python train.py --encoder_parallel_block=false --encoder_conv_stem=false --residual_init="none"
Rows from block 7 of the image encoder, named by matrix and row number. Rows with one number belong to one attention dimension. Each number is 200 + 20 x the weight over its row's rms, rounded and kept within 0 to 999. All counts start at 0. After the name is the row's rms in percent of the matrix's.
# v: attention query, key and value (stacked) (encoder.blocks.7.attn.qkv.weight, 384x128, the v third), inputs 64-127
# proj: attention output (encoder.blocks.7.attn.proj.weight, 128x128, transposed), outputs 64-127
v.5,095,183,233,224,206,225,186,159,179,203,197,167,197,175,211,152,190,198,183,185,208,208,177,191,183,231,199,181,230,197,212,171,151,224,220,196,175,205,221,224,190,216,211,200,212,186,186,219,203,212,222,189,217,155,226,178,224,211,212,144,241,208,202,208,219
proj.5,090,209,195,187,193,205,207,228,205,193,182,224,194,254,169,245,188,198,199,209,192,187,175,252,230,213,212,211,173,237,172,197,205,194,220,228,164,182,167,182,184,222,192,231,208,230,207,202,175,227,214,216,201,213,216,216,154,196,226,205,162,184,219,193,180
v.6,104,155,224,206,161,230,224,183,195,188,202,203,189,156,227,189,170,191,220,204,232,165,195,220,207,195,188,241,218,177,211,180,188,218,217,244,177,171,217,228,206,193,191,208,227,231,188,197,195,216,196,245,213,182,226,203,203,213,198,185,231,166,223,196,184
proj.6,101,208,227,203,240,178,170,225,233,219,199,239,178,249,171,215,228,205,178,206,160,229,219,206,202,228,209,180,194,237,194,216,194,225,204,221,224,184,212,179,176,206,210,199,153,188,209,207,181,198,198,194,182,199,203,224,240,184,242,184,172,199,183,209,222
v.7,099,211,187,231,199,231,195,202,188,227,225,231,190,208,178,189,225,190,190,197,222,218,219,142,157,211,193,187,226,170,208,189,149,200,237,203,201,175,204,231,211,226,155,205,180,224,215,207,219,208,225,217,200,210,193,223,201,200,196,212,182,188,155,221,196
proj.7,097,205,227,194,175,207,183,170,246,180,143,181,218,200,236,205,172,202,220,210,171,174,175,251,202,188,226,197,189,227,231,187,219,192,198,191,202,209,196,206,208,197,190,200,206,191,201,228,196,202,170,196,194,176,215,236,196,228,204,186,174,210,208,214,158
v.8,103,235,191,203,208,206,192,236,202,209,202,183,212,207,216,196,214,198,205,168,207,167,192,216,245,189,194,201,184,195,189,214,244,198,160,212,160,190,163,208,171,229,219,198,207,167,183,192,178,214,235,238,224,207,178,195,208,210,196,216,215,176,208,182,204
proj.8,104,197,193,166,152,177,224,209,191,205,212,170,171,195,236,187,177,188,162,210,204,215,203,182,159,206,245,173,203,197,223,197,196,196,197,207,220,223,202,204,206,171,209,238,228,225,188,190,187,195,193,209,189,203,222,225,192,213,198,183,232,203,207,200,199
v.9,104,198,222,204,151,186,185,181,216,196,199,180,179,196,184,202,217,182,193,207,210,206,178,200,217,183,200,179,218,179,204,207,208,194,165,222,196,186,223,236,229,187,191,199,176,159,205,177,218,233,200,178,200,200,204,168,180,191,196,196,154,202,237,208,221
proj.9,096,195,203,173,219,198,205,227,223,219,197,185,203,240,193,212,215,225,217,217,186,220,204,203,170,197,232,201,201,216,204,201,188,155,219,191,175,187,211,203,183,209,239,207,194,220,198,257,179,213,189,170,228,214,187,186,202,186,221,193,178,182,186,225,214
v.10,093,185,179,175,209,175,223,220,194,216,190,204,219,171,222,213,220,197,171,204,184,220,191,190,226,194,189,241,175,173,220,206,183,189,207,224,187,214,211,169,196,205,194,190,214,163,221,171,219,235,221,196,209,233,183,209,193,185,195,217,216,219,203,213,204
proj.10,096,178,202,168,215,186,216,185,189,219,220,206,167,201,190,208,204,192,189,214,195,222,219,195,203,209,185,177,196,198,215,184,191,163,192,182,189,171,187,215,184,193,220,214,187,219,218,178,180,155,167,218,243,218,199,227,219,180,158,184,175,198,206,193,189
v.11,116,176,185,170,188,165,175,199,175,235,185,220,252,173,180,237,167,221,199,198,196,237,186,191,224,231,203,221,176,194,200,192,220,207,228,208,182,184,210,182,169,164,199,199,193,161,204,220,201,202,206,169,182,199,194,198,182,212,215,222,195,194,196,195,181
proj.11,121,196,185,203,176,200,230,182,204,193,180,205,159,208,215,224,234,230,225,224,187,187,147,184,185,186,201,204,191,178,214,190,176,179,204,170,202,191,230,212,214,195,220,194,244,234,213,230,200,192,179,229,206,216,189,213,207,184,191,149,206,194,206,233,200
v.12,109,192,175,160,178,210,203,181,168,198,210,220,199,180,187,187,223,189,200,208,198,181,202,215,174,201,205,215,234,181,226,191,229,172,243,240,200,168,193,179,209,185,175,194,189,207,184,204,233,185,216,212,201,185,205,246,209,211,178,172,182,183,203,247,163
proj.12,104,191,227,227,176,204,204,197,211,181,185,206,233,235,175,192,223,167,200,189,161,178,178,199,243,206,218,215,202,240,181,198,183,239,187,205,221,211,196,176,198,209,178,203,238,204,205,210,180,180,214,192,201,207,207,191,204,169,220,255,173,206,228,201,211
v.13,095,185,227,213,217,174,212,176,204,196,197,227,212,191,195,234,166,180,191,197,219,192,190,197,233,196,191,201,211,228,215,226,185,205,181,224,182,216,192,187,213,161,217,203,184,188,214,197,180,187,216,220,241,201,213,187,205,208,192,201,189,223,188,205,186
proj.13,103,188,189,177,198,201,195,220,231,222,238,202,166,240,221,210,236,211,179,198,220,246,189,172,203,225,216,186,185,168,168,203,210,207,242,212,210,152,201,221,206,206,193,209,219,207,216,183,210,202,183,221,223,212,188,205,196,191,205,193,179,201,253,182,207
v.14,090,218,200,225,187,183,171,199,223,219,214,207,187,207,181,225,216,214,205,182,204,214,228,213,203,226,181,221,215,205,210,199,167,193,217,181,196,174,222,226,194,214,188,170,190,202,189,174,218,236,206,164,224,242,201,194,220,217,222,228,208,176,236,211,223
proj.14,088,218,240,192,193,198,229,192,194,182,170,192,202,173,179,179,208,236,207,207,204,162,182,183,190,188,198,201,163,208,225,197,212,181,209,172,169,177,214,177,206,225,230,213,221,185,208,244,190,186,228,235,201,166,201,245,208,186,198,194,208,192,176,184,172
v.15,103,236,218,221,181,212,171,196,230,199,215,204,177,191,191,204,172,205,175,189,191,178,201,173,200,200,227,191,187,193,209,209,202,203,196,205,176,242,168,207,202,214,208,199,182,177,213,201,173,198,201,220,230,192,216,193,187,188,233,219,209,209,162,217,221
proj.15,108,185,185,187,169,199,223,215,209,221,197,190,199,215,213,209,202,182,209,213,217,188,231,214,212,204,205,208,199,170,185,205,231,188,189,194,199,201,183,194,215,189,184,178,232,191,157,207,215,216,206,176,222,205,165,220,204,225,144,198,235,179,230,182,155
v.16,103,210,188,175,181,195,221,219,199,170,213,211,208,183,181,220,190,190,174,208,228,164,180,203,200,186,235,216,213,222,231,187,203,198,219,232,171,151,175,209,218,205,217,205,170,206,214,203,194,202,200,181,190,222,177,191,223,200,159,204,177,190,184,172,195
proj.16,107,201,205,260,190,208,207,185,220,184,150,209,202,223,189,199,212,213,203,213,177,205,194,203,208,208,201,193,214,199,208,206,207,175,230,169,244,250,183,211,184,214,204,182,229,183,201,237,210,213,207,184,186,194,194,215,194,200,217,183,217,225,230,222,205
v.17,100,213,195,225,188,204,195,186,174,229,201,190,203,223,191,201,224,176,234,212,168,242,200,182,173,227,219,199,181,193,202,223,186,198,222,191,191,182,177,202,198,164,190,202,211,222,190,200,245,223,217,195,181,263,217,216,211,215,216,223,197,202,224,216,210
proj.17,100,196,212,181,195,245,242,194,163,160,170,199,207,177,206,183,185,233,213,197,221,198,219,182,209,172,170,204,170,219,209,177,189,201,207,206,190,182,201,226,192,203,195,219,204,229,201,198,165,205,206,186,198,188,206,185,177,188,221,200,183,227,189,177,196
v.18,085,181,187,181,195,174,191,226,260,199,173,207,177,185,207,186,201,180,217,223,185,202,180,170,219,196,225,215,175,174,223,189,215,211,201,208,218,202,196,204,226,235,206,199,224,182,208,184,236,203,211,234,188,205,183,201,204,177,183,258,215,223,233,189,186
proj.18,085,178,202,226,216,189,219,221,205,170,253,217,234,171,181,214,226,240,208,209,185,224,235,192,188,196,197,186,212,219,181,188,200,183,194,179,249,214,157,218,173,186,214,198,201,208,199,239,169,198,204,205,196,204,170,165,205,213,204,197,206,216,183,191,196
v.19,095,208,196,213,206,236,185,221,203,195,224,195,222,158,188,198,196,183,213,190,180,203,180,181,191,175,200,210,204,193,182,207,171,206,207,213,181,193,209,200,223,209,231,211,177,210,190,212,211,161,200,165,182,216,199,216,184,204,209,221,216,220,194,201,220
proj.19,094,194,223,196,172,205,241,192,227,210,183,208,197,198,210,157,196,217,195,208,208,183,214,213,217,235,171,194,208,212,198,175,196,221,187,203,192,176,171,206,206,192,177,204,203,202,225,233,207,222,190,224,196,189,237,211,211,236,209,190,226,207,238,178,185
v.20,101,181,188,201,223,192,204,192,185,179,199,136,248,199,221,216,199,210,221,201,185,180,209,188,178,181,198,192,195,219,185,234,184,195,196,212,186,200,188,156,209,235,210,192,193,176,180,213,217,189,227,169,213,216,211,210,220,223,211,208,176,221,183,206,235
proj.20,089,190,203,223,219,211,213,212,185,202,211,238,197,221,198,212,211,172,191,187,189,205,209,207,208,204,175,208,181,201,221,181,204,200,227,157,208,222,166,234,181,184,198,223,188,231,199,165,209,186,195,231,185,189,226,228,224,200,203,226,224,198,238,185,184
v.21,100,215,213,169,196,182,217,195,157,213,180,224,191,225,199,163,215,175,222,198,216,213,206,180,192,198,196,214,192,207,198,172,214,219,200,196,203,234,172,193,213,230,207,205,222,210,196,198,175,222,178,168,195,238,205,225,190,180,207,194,196,199,239,187,225
proj.21,091,212,202,214,227,232,169,145,167,182,168,201,222,180,170,175,163,236,213,217,188,168,204,185,212,164,194,200,236,177,192,201,200,195,195,191,196,197,219,200,170,179,217,213,189,170,239,229,209,203,219,225,177,228,201,202,169,205,196,180,218,217,185,198,213
v.22,094,203,160,190,225,246,209,212,250,186,186,187,226,178,164,194,195,167,195,189,211,217,220,178,188,188,181,184,199,207,207,221,197,202,206,182,181,210,206,228,235,176,174,158,196,225,207,197,178,173,231,201,204,186,190,214,182,202,187,208,217,202,198,177,197
proj.22,090,208,227,215,167,169,204,172,223,227,200,201,199,196,253,204,154,232,186,187,186,193,200,198,182,217,196,191,200,212,203,194,195,243,207,222,213,187,211,205,151,201,196,224,181,177,218,203,205,199,188,195,200,160,172,193,221,233,202,166,207,219,206,223,178
v.23,097,187,181,183,241,221,193,170,208,227,201,211,218,200,211,192,210,207,225,199,224,213,209,195,144,225,219,203,243,217,202,215,229,189,193,184,202,161,205,188,216,226,240,176,177,221,231,242,185,171,166,211,227,210,191,210,219,201,208,154,182,194,210,235,197
proj.23,090,177,232,197,202,242,201,210,197,198,208,204,256,166,205,204,207,196,193,180,196,205,193,188,212,190,180,214,186,189,208,214,185,200,198,193,196,177,201,210,193,223,176,238,193,186,191,205,176,204,225,194,227,195,175,197,168,188,211,225,189,197,219,190,205
v.24,097,261,226,205,194,202,171,216,190,180,251,222,195,211,200,207,186,221,184,191,214,201,198,190,177,199,190,170,203,211,160,151,150,187,205,173,185,191,154,202,170,190,175,219,214,217,194,171,174,231,202,196,225,193,188,206,215,180,200,218,216,166,206,210,193
proj.24,092,212,195,222,149,217,193,169,223,206,149,180,189,197,189,166,204,182,205,220,207,200,216,207,236,187,224,183,203,204,244,216,236,168,184,201,177,188,171,189,224,199,185,180,202,188,192,233,208,191,201,187,183,211,187,221,175,246,175,208,189,190,168,189,195
v.25,103,182,214,218,175,179,163,184,200,177,192,199,202,175,187,208,207,211,212,182,207,204,172,238,238,228,168,246,215,195,188,201,245,193,201,198,192,193,196,205,203,216,192,197,197,188,210,193,195,197,194,231,203,211,193,206,162,252,152,192,231,223,236,191,194
proj.25,103,211,206,154,157,217,225,200,186,203,230,243,183,222,211,178,211,189,183,222,203,182,201,179,175,228,231,203,219,227,196,197,149,214,206,200,192,181,224,156,198,179,222,234,216,187,211,225,186,205,206,207,219,197,174,204,221,183,196,220,174,190,179,216,211
v.26,117,199,225,201,204,204,152,198,183,194,208,221,212,207,213,251,213,213,184,184,196,196,158,189,199,219,250,206,207,237,229,210,222,186,201,219,187,195,199,206,165,190,207,200,175,166,211,212,183,177,185,149,158,208,216,237,194,213,177,233,209,164,198,169,215
proj.26,115,218,175,211,163,219,244,195,213,208,165,167,215,190,222,212,218,149,231,224,211,199,202,214,180,203,200,243,208,183,211,206,192,202,225,191,214,251,178,229,216,175,216,191,233,240,205,186,235,189,192,213,210,216,191,199,207,175,202,177,213,202,224,212,184
v.27,103,197,202,185,192,197,195,170,191,232,197,184,204,192,191,220,190,176,199,220,202,180,230,209,184,205,224,218,240,211,204,219,225,152,204,205,155,172,220,196,174,159,208,200,210,207,185,191,212,199,162,226,190,186,228,204,185,234,214,197,177,193,181,189,200
proj.27,099,200,208,198,186,262,220,205,224,219,215,206,183,211,185,223,237,175,204,189,177,208,167,189,217,194,191,178,176,176,190,183,185,201,202,222,190,169,198,203,233,208,203,193,221,192,206,209,199,204,251,186,235,211,174,231,238,153,181,200,205,160,227,197,202
v.28,103,199,194,181,203,193,185,231,196,168,219,227,163,204,227,190,176,212,214,186,209,167,216,202,194,180,194,184,225,209,204,148,232,193,215,201,220,199,207,225,198,193,202,232,193,208,204,241,197,183,194,206,184,224,202,170,205,191,156,178,215,170,190,203,169
proj.28,105,205,213,224,200,206,183,164,241,186,194,185,239,200,190,198,202,179,182,216,198,212,220,230,191,188,208,213,195,222,226,229,185,203,207,168,205,192,168,184,189,200,148,179,164,203,191,190,212,163,220,209,207,205,179,217,205,186,237,206,201,225,203,213,207
v.29,101,188,190,183,181,213,199,206,216,183,216,168,160,168,220,163,222,162,214,210,227,219,223,225,190,190,192,205,208,156,206,207,209,201,183,191,194,193,175,221,238,228,182,184,185,205,175,181,175,220,234,219,234,210,177,190,183,197,202,188,174,222,184,223,191
proj.29,097,199,229,176,175,184,170,207,235,202,229,205,184,227,216,210,181,229,183,179,200,208,223,183,216,210,209,215,185,231,210,210,176,216,197,214,209,216,236,181,156,179,205,177,175,166,240,185,199,197,208,189,184,201,210,211,231,200,175,217,195,177,229,194,221
v.30,107,252,203,218,190,179,153,221,216,182,214,197,187,221,224,224,236,180,232,218,188,204,195,194,185,185,203,184,219,213,232,227,233,209,161,183,188,207,173,215,215,197,186,185,181,183,216,183,250,190,227,236,195,228,224,206,193,210,172,204,207,195,204,193,186
proj.30,107,169,195,197,198,192,220,190,202,198,205,212,221,164,183,168,200,225,176,188,202,198,227,218,184,192,189,196,202,219,217,185,200,205,229,200,210,206,211,212,185,228,212,193,232,199,170,203,180,188,231,186,228,179,145,196,236,178,203,260,225,202,194,195,196
v.31,096,200,198,215,202,190,193,172,224,200,242,210,179,200,191,211,179,192,188,176,202,208,214,171,191,210,204,163,225,189,187,244,166,222,186,164,206,233,215,191,210,193,208,175,185,207,176,182,165,185,170,181,205,193,207,192,211,192,206,178,222,221,224,170,248
proj.31,097,206,194,198,180,244,198,227,220,219,230,172,207,173,202,195,191,228,204,205,219,198,186,213,195,208,215,220,170,191,183,214,239,187,241,211,196,177,183,198,209,207,211,230,181,197,223,205,217,245,221,234,172,196,198,184,190,207,199,208,205,179,179,214,190
v.32,102,201,205,223,210,196,164,161,229,170,187,201,215,198,238,232,213,226,166,171,162,183,225,191,186,209,185,186,225,204,180,188,175,159,160,204,184,217,191,179,170,200,176,196,207,170,250,200,190,233,221,217,172,178,224,225,182,194,227,203,186,229,187,198,188
proj.32,109,220,175,180,229,236,195,219,182,201,201,226,194,213,151,175,194,169,225,196,210,202,201,234,203,211,235,206,215,224,238,204,239,222,184,201,181,176,199,213,211,220,188,186,205,249,160,187,208,173,183,198,217,215,164,187,189,206,177,201,217,163,180,223,183
v.33,112,231,173,200,182,202,169,210,203,194,199,202,200,213,223,197,210,191,237,214,202,175,243,232,174,184,179,189,215,188,169,193,200,197,178,179,190,205,166,222,164,197,201,178,222,180,230,177,215,206,212,180,205,168,212,197,178,189,216,197,148,178,205,223,191
proj.33,106,177,202,217,204,189,188,201,200,192,185,197,194,206,193,191,174,197,203,182,181,201,202,192,225,188,225,198,188,230,216,187,212,205,203,193,181,207,231,206,207,185,198,200,187,194,187,191,209,150,220,207,197,181,196,229,214,216,201,234,238,175,184,185,189
v.34,103,187,228,213,192,178,185,194,226,184,203,212,192,206,190,189,182,214,206,207,208,205,228,196,197,209,202,181,187,229,193,223,146,166,195,185,208,212,178,210,180,171,205,213,194,217,177,185,199,191,158,216,193,225,217,192,199,232,207,198,195,162,188,203,214
proj.34,100,241,203,150,182,217,207,207,201,199,190,183,197,213,219,236,203,179,220,210,244,210,211,202,228,194,188,217,185,180,191,182,239,201,217,215,192,202,191,196,216,186,231,208,198,180,212,181,177,217,204,213,225,185,185,218,202,191,193,185,197,202,185,192,193
v.35,097,199,217,203,169,218,186,174,200,213,205,202,187,239,178,224,167,187,183,218,218,163,188,217,192,200,217,249,187,190,176,167,235,204,236,169,194,186,224,201,190,172,197,192,192,208,212,191,192,224,228,245,206,173,145,202,193,185,167,222,194,215,210,187,194
proj.35,104,194,189,194,187,228,206,202,233,225,187,210,222,204,208,221,228,197,216,207,192,172,221,180,176,204,238,193,208,183,223,235,142,185,190,227,194,189,194,193,201,194,203,199,207,206,207,210,175,193,174,159,216,215,200,187,222,222,180,185,173,186,183,259,230
v.36,093,173,186,175,204,173,190,213,168,196,200,194,242,205,180,202,183,203,196,215,210,219,200,185,218,194,172,169,169,233,225,216,215,205,213,215,216,145,229,220,211,219,175,197,201,195,205,199,195,195,204,183,215,231,233,172,218,195,188,233,194,204,191,182,227
proj.36,084,206,217,228,199,229,177,192,208,146,189,182,225,186,207,204,201,218,184,176,176,216,192,190,170,197,181,234,182,217,227,187,193,168,206,156,202,252,208,212,193,177,222,233,183,194,211,183,213,206,174,206,184,163,228,226,191,189,216,174,219,244,202,203,226
v.37,106,221,207,192,187,201,185,202,161,164,205,181,181,206,190,187,187,203,186,213,177,201,161,184,228,182,197,207,179,190,165,213,227,221,191,184,205,243,197,216,184,221,227,198,168,160,148,193,190,159,203,192,202,183,173,188,203,212,226,133,202,232,164,203,200
proj.37,100,178,199,213,199,180,182,216,173,225,202,205,193,198,190,225,199,191,182,226,209,196,205,230,218,204,188,194,206,188,208,196,183,217,206,188,214,208,171,170,205,168,195,194,204,206,229,158,206,219,181,231,209,242,214,177,213,222,187,231,229,177,280,209,204
v.38,101,228,199,228,232,208,218,230,203,184,215,212,167,216,190,193,201,185,225,219,213,190,238,207,205,176,193,216,179,180,209,205,163,226,187,191,215,192,184,206,219,249,168,184,199,190,193,207,215,200,237,221,200,197,167,206,213,187,215,190,176,222,215,220,187
proj.38,100,171,222,201,225,186,174,205,191,181,167,203,202,201,175,187,189,211,189,180,183,216,196,221,209,209,208,153,218,245,202,178,209,235,200,198,221,245,194,215,166,201,215,222,169,213,220,159,185,175,185,175,203,159,218,192,197,228,204,200,199,203,224,202,190
v.39,101,172,188,173,216,181,192,200,238,223,202,206,216,229,180,187,225,201,213,213,203,203,198,174,174,203,247,190,196,210,198,239,245,171,188,179,220,213,220,193,193,207,190,198,218,196,233,180,224,186,224,237,206,168,171,210,227,222,223,225,175,186,197,189,182
proj.39,104,208,172,248,183,209,195,213,192,182,231,188,226,159,228,204,239,196,211,193,201,204,206,192,177,179,192,233,202,189,184,180,174,210,199,215,224,226,192,192,193,171,191,190,214,203,199,187,184,179,204,170,211,199,165,122,203,207,183,243,217,185,195,220,187
v.40,100,153,198,202,191,211,228,194,226,183,190,194,178,184,242,196,197,249,188,228,196,205,183,207,196,188,192,197,222,179,214,178,196,190,230,210,230,164,222,168,200,175,199,198,206,178,191,179,134,219,219,169,191,210,206,188,217,201,194,179,199,165,167,188,201
proj.40,105,238,196,174,180,178,228,223,201,231,223,176,190,233,187,216,198,176,229,201,190,212,194,219,216,194,188,206,199,200,218,208,205,201,182,146,204,233,182,177,210,213,194,174,206,211,199,216,211,202,242,200,186,210,202,253,218,134,208,176,178,213,201,205,219
v.41,107,138,178,194,190,224,215,219,210,197,192,199,198,169,190,193,183,202,223,204,196,157,210,195,181,159,165,185,222,233,200,210,200,183,204,201,221,202,229,214,188,169,215,193,190,220,238,192,213,157,208,163,182,216,190,182,208,202,198,216,186,198,152,191,195
proj.41,106,235,205,233,254,151,195,202,201,202,243,210,205,184,208,216,194,179,209,209,201,221,193,227,236,204,202,210,203,209,169,216,211,237,203,163,190,233,184,183,223,225,176,174,187,177,192,213,207,191,200,216,166,162,223,232,247,179,221,179,224,207,201,185,179
v.42,104,192,200,222,196,216,200,192,193,227,211,232,179,231,163,191,221,217,198,176,159,221,201,176,221,199,217,142,154,178,212,204,182,200,198,212,216,186,220,220,170,196,217,219,197,216,171,194,225,177,201,198,205,201,230,191,210,223,213,213,205,168,207,198,200
proj.42,103,192,204,220,213,188,176,243,162,192,194,166,226,185,199,193,177,193,218,217,205,210,162,216,176,198,203,209,188,167,198,212,205,218,185,188,195,193,205,187,268,206,213,208,218,214,188,163,178,222,171,210,175,191,205,185,202,192,212,204,221,212,171,194,197
v.43,121,174,223,183,168,189,151,163,177,209,210,205,203,191,214,163,183,209,216,180,221,229,192,216,203,243,212,222,157,164,187,179,229,200,204,180,178,203,212,220,182,225,207,208,202,180,184,228,197,212,186,196,191,185,189,176,213,195,195,172,233,191,213,222,206
proj.43,116,202,193,215,211,188,208,237,193,189,191,210,201,219,208,220,230,190,193,211,197,154,185,179,195,196,208,251,195,231,187,214,192,171,200,196,214,197,221,212,181,147,201,189,197,214,189,201,194,229,205,220,210,208,187,180,177,236,209,218,169,198,198,191,247
v.44,103,189,179,202,215,191,180,208,231,232,180,241,201,192,154,234,205,225,217,184,178,161,206,220,214,210,161,221,214,208,188,196,220,195,205,172,204,191,210,214,209,209,227,145,186,226,217,209,205,219,178,182,213,249,169,176,186,166,159,195,203,200,225,202,182
proj.44,103,188,256,175,216,190,226,180,185,197,221,211,205,163,182,184,177,198,188,177,212,175,222,169,200,196,202,166,185,196,217,236,184,220,190,197,189,186,219,193,208,235,212,245,195,185,176,230,172,175,207,220,189,166,209,211,220,185,235,185,177,214,185,201,223
v.45,096,220,225,255,180,220,196,189,227,230,185,195,189,204,199,169,196,246,188,191,195,188,233,218,188,194,190,189,207,205,212,214,202,169,153,148,248,221,214,200,187,209,215,172,216,199,205,227,204,168,175,201,182,191,227,238,180,182,238,201,188,190,207,197,218
proj.45,099,199,183,174,210,197,193,237,193,204,214,169,208,207,194,226,189,170,225,171,211,223,164,200,179,189,219,214,210,208,192,187,223,234,230,174,208,199,210,187,207,181,199,235,178,184,181,183,219,224,227,224,209,152,199,200,210,184,180,219,211,160,185,232,174
v.46,093,196,212,190,203,203,211,224,197,180,190,221,175,214,176,162,204,225,172,195,206,184,210,210,238,197,190,190,199,212,192,159,174,197,171,181,181,239,231,208,185,215,193,231,225,204,170,199,169,206,213,215,221,192,183,209,217,195,231,225,215,202,227,185,205
proj.46,094,206,209,225,186,245,132,199,220,208,192,176,190,200,184,200,177,196,192,183,170,204,190,188,170,190,222,210,200,202,197,191,201,178,186,246,185,198,188,190,194,172,196,187,190,201,222,181,201,208,203,189,204,221,232,190,153,252,204,184,205,204,175,213,225
v.47,115,212,192,218,225,149,203,193,192,218,228,208,209,211,215,238,214,193,181,191,190,213,224,185,230,199,185,229,212,175,183,206,185,240,239,249,227,172,179,181,234,211,175,218,194,181,222,210,181,202,182,220,200,208,188,175,187,205,186,161,204,225,201,231,202
proj.47,100,195,204,151,189,198,210,194,190,177,197,208,176,222,159,145,206,183,191,191,198,156,174,207,187,238,221,174,211,205,224,192,196,191,163,191,193,213,250,177,233,203,214,218,201,208,228,210,200,206,159,198,185,186,214,232,173,203,205,211,166,179,210,183,195
v.48,103,193,239,209,175,232,227,150,190,196,207,191,187,229,199,183,197,205,199,234,200,183,204,140,179,180,209,206,209,189,210,194,204,239,193,182,168,192,196,237,199,191,173,179,226,198,171,165,187,219,202,222,207,189,183,194,179,204,244,202,202,216,202,175,225
proj.48,096,191,173,194,212,212,172,221,202,248,183,218,226,194,221,222,156,186,208,203,143,204,237,228,168,203,189,177,178,174,219,198,208,196,208,222,191,204,189,211,203,176,226,200,197,174,202,164,182,235,189,174,199,189,232,209,213,221,179,194,193,204,182,188,229
v.49,110,172,200,234,188,208,221,235,190,203,163,203,217,219,193,203,180,219,192,214,214,165,167,233,216,196,195,178,208,225,204,186,203,194,166,214,197,167,202,221,193,193,185,196,197,169,191,200,217,224,227,162,217,230,193,195,197,194,198,220,172,198,206,207,214
proj.49,115,192,192,203,233,182,180,202,212,200,191,200,229,225,219,227,230,199,224,237,181,203,219,196,173,196,194,205,194,196,208,225,193,196,204,188,176,209,191,173,193,201,205,210,225,233,204,232,219,168,192,208,192,193,237,188,196,197,217,165,228,225,171,203,200
v.50,100,213,209,217,176,192,219,211,192,196,170,202,177,212,195,210,182,187,236,236,205,178,196,218,206,200,204,184,213,190,222,219,196,229,199,203,199,177,170,192,212,151,188,163,188,227,200,194,222,196,176,220,217,204,221,208,200,197,150,146,189,189,202,193,161
proj.50,094,181,206,185,189,194,207,203,201,199,200,199,219,196,191,214,211,210,206,207,193,198,210,197,239,235,184,190,189,184,172,200,219,206,209,223,203,198,213,191,211,244,209,213,223,171,198,177,203,194,248,195,195,166,217,184,197,151,228,218,167,240,195,195,209
v.51,094,234,194,213,195,211,192,249,201,206,228,207,220,212,186,205,201,201,160,184,178,177,200,198,205,173,211,209,185,198,193,188,197,202,176,203,198,184,201,180,225,186,211,190,204,196,168,204,216,188,216,204,221,223,172,250,185,200,172,219,258,191,227,188,202
proj.51,095,190,187,208,161,208,237,166,218,196,171,182,187,193,179,158,223,208,205,229,202,188,199,221,187,217,220,159,251,201,232,197,193,190,215,191,210,194,188,182,198,201,218,220,231,216,222,191,183,224,205,201,172,197,231,185,192,215,173,211,216,206,205,225,195
v.52,100,235,222,209,203,197,209,199,207,201,224,198,188,235,182,190,185,191,210,175,177,182,227,222,206,189,187,142,199,205,221,195,236,213,182,172,214,167,188,203,185,188,186,230,214,207,196,208,188,177,200,225,241,198,184,215,198,217,218,195,184,179,191,225,181
proj.52,099,192,166,210,189,213,199,211,200,210,193,164,195,197,208,165,179,195,203,168,193,220,174,176,172,218,224,172,168,201,239,198,189,217,172,212,179,235,215,219,238,216,190,203,226,180,216,184,201,204,204,173,202,182,223,202,222,176,198,231,209,165,185,187,235
v.53,094,165,202,225,180,204,188,185,234,204,181,237,203,177,163,211,199,243,180,177,194,172,226,176,209,163,194,195,192,207,195,226,213,186,158,196,224,176,182,195,218,166,223,207,208,194,177,224,158,195,200,217,219,190,210,195,151,171,215,222,178,193,209,164,232
proj.53,088,206,208,192,192,201,208,225,204,243,244,191,237,248,212,207,186,172,204,206,201,205,187,199,187,209,212,198,210,173,222,227,222,216,206,178,206,203,233,183,202,202,245,217,214,182,163,173,190,211,173,180,185,204,193,187,212,198,170,168,234,179,166,229,201
v.54,102,201,196,244,182,219,195,184,202,172,226,230,222,169,180,198,163,199,204,192,198,195,241,193,193,204,194,194,184,222,218,193,186,228,209,202,185,196,220,210,192,209,193,192,206,164,220,205,168,256,207,202,210,178,218,210,212,229,198,204,183,235,189,218,204
proj.54,098,219,219,161,209,218,230,223,237,184,195,223,168,247,210,181,183,199,169,195,194,176,186,218,206,230,184,201,193,239,195,191,229,213,186,209,190,217,219,202,182,212,195,213,202,225,200,169,233,181,177,185,211,181,231,223,190,224,185,176,209,197,214,193,220
v.55,097,159,200,201,164,200,197,218,181,213,179,199,216,200,175,168,223,201,215,204,197,158,197,207,162,170,187,186,214,225,184,218,219,177,202,195,193,191,207,228,175,171,170,183,215,236,207,164,220,206,191,207,220,193,170,234,174,211,195,205,168,175,168,159,175
proj.55,093,223,208,190,208,194,181,174,219,217,195,193,246,185,245,235,178,179,207,206,166,219,211,204,214,208,223,219,205,216,199,195,194,210,215,214,206,230,190,186,206,191,203,190,217,183,218,208,182,184,192,193,176,189,239,186,237,182,219,211,184,203,171,227,219
v.56,102,251,193,215,171,232,227,203,173,201,208,207,208,191,172,198,219,209,203,209,229,196,195,217,217,196,162,196,202,176,181,216,189,197,201,215,222,211,223,206,211,204,162,216,230,203,169,160,175,235,177,208,215,197,216,203,177,201,184,186,179,207,225,207,206
proj.56,105,188,208,153,178,189,169,192,220,228,205,151,174,214,232,176,198,192,178,188,205,190,180,197,180,186,218,188,216,198,182,192,184,214,167,187,199,172,216,174,207,151,200,221,147,173,237,217,245,187,202,225,202,183,225,226,211,204,200,204,176,180,171,198,197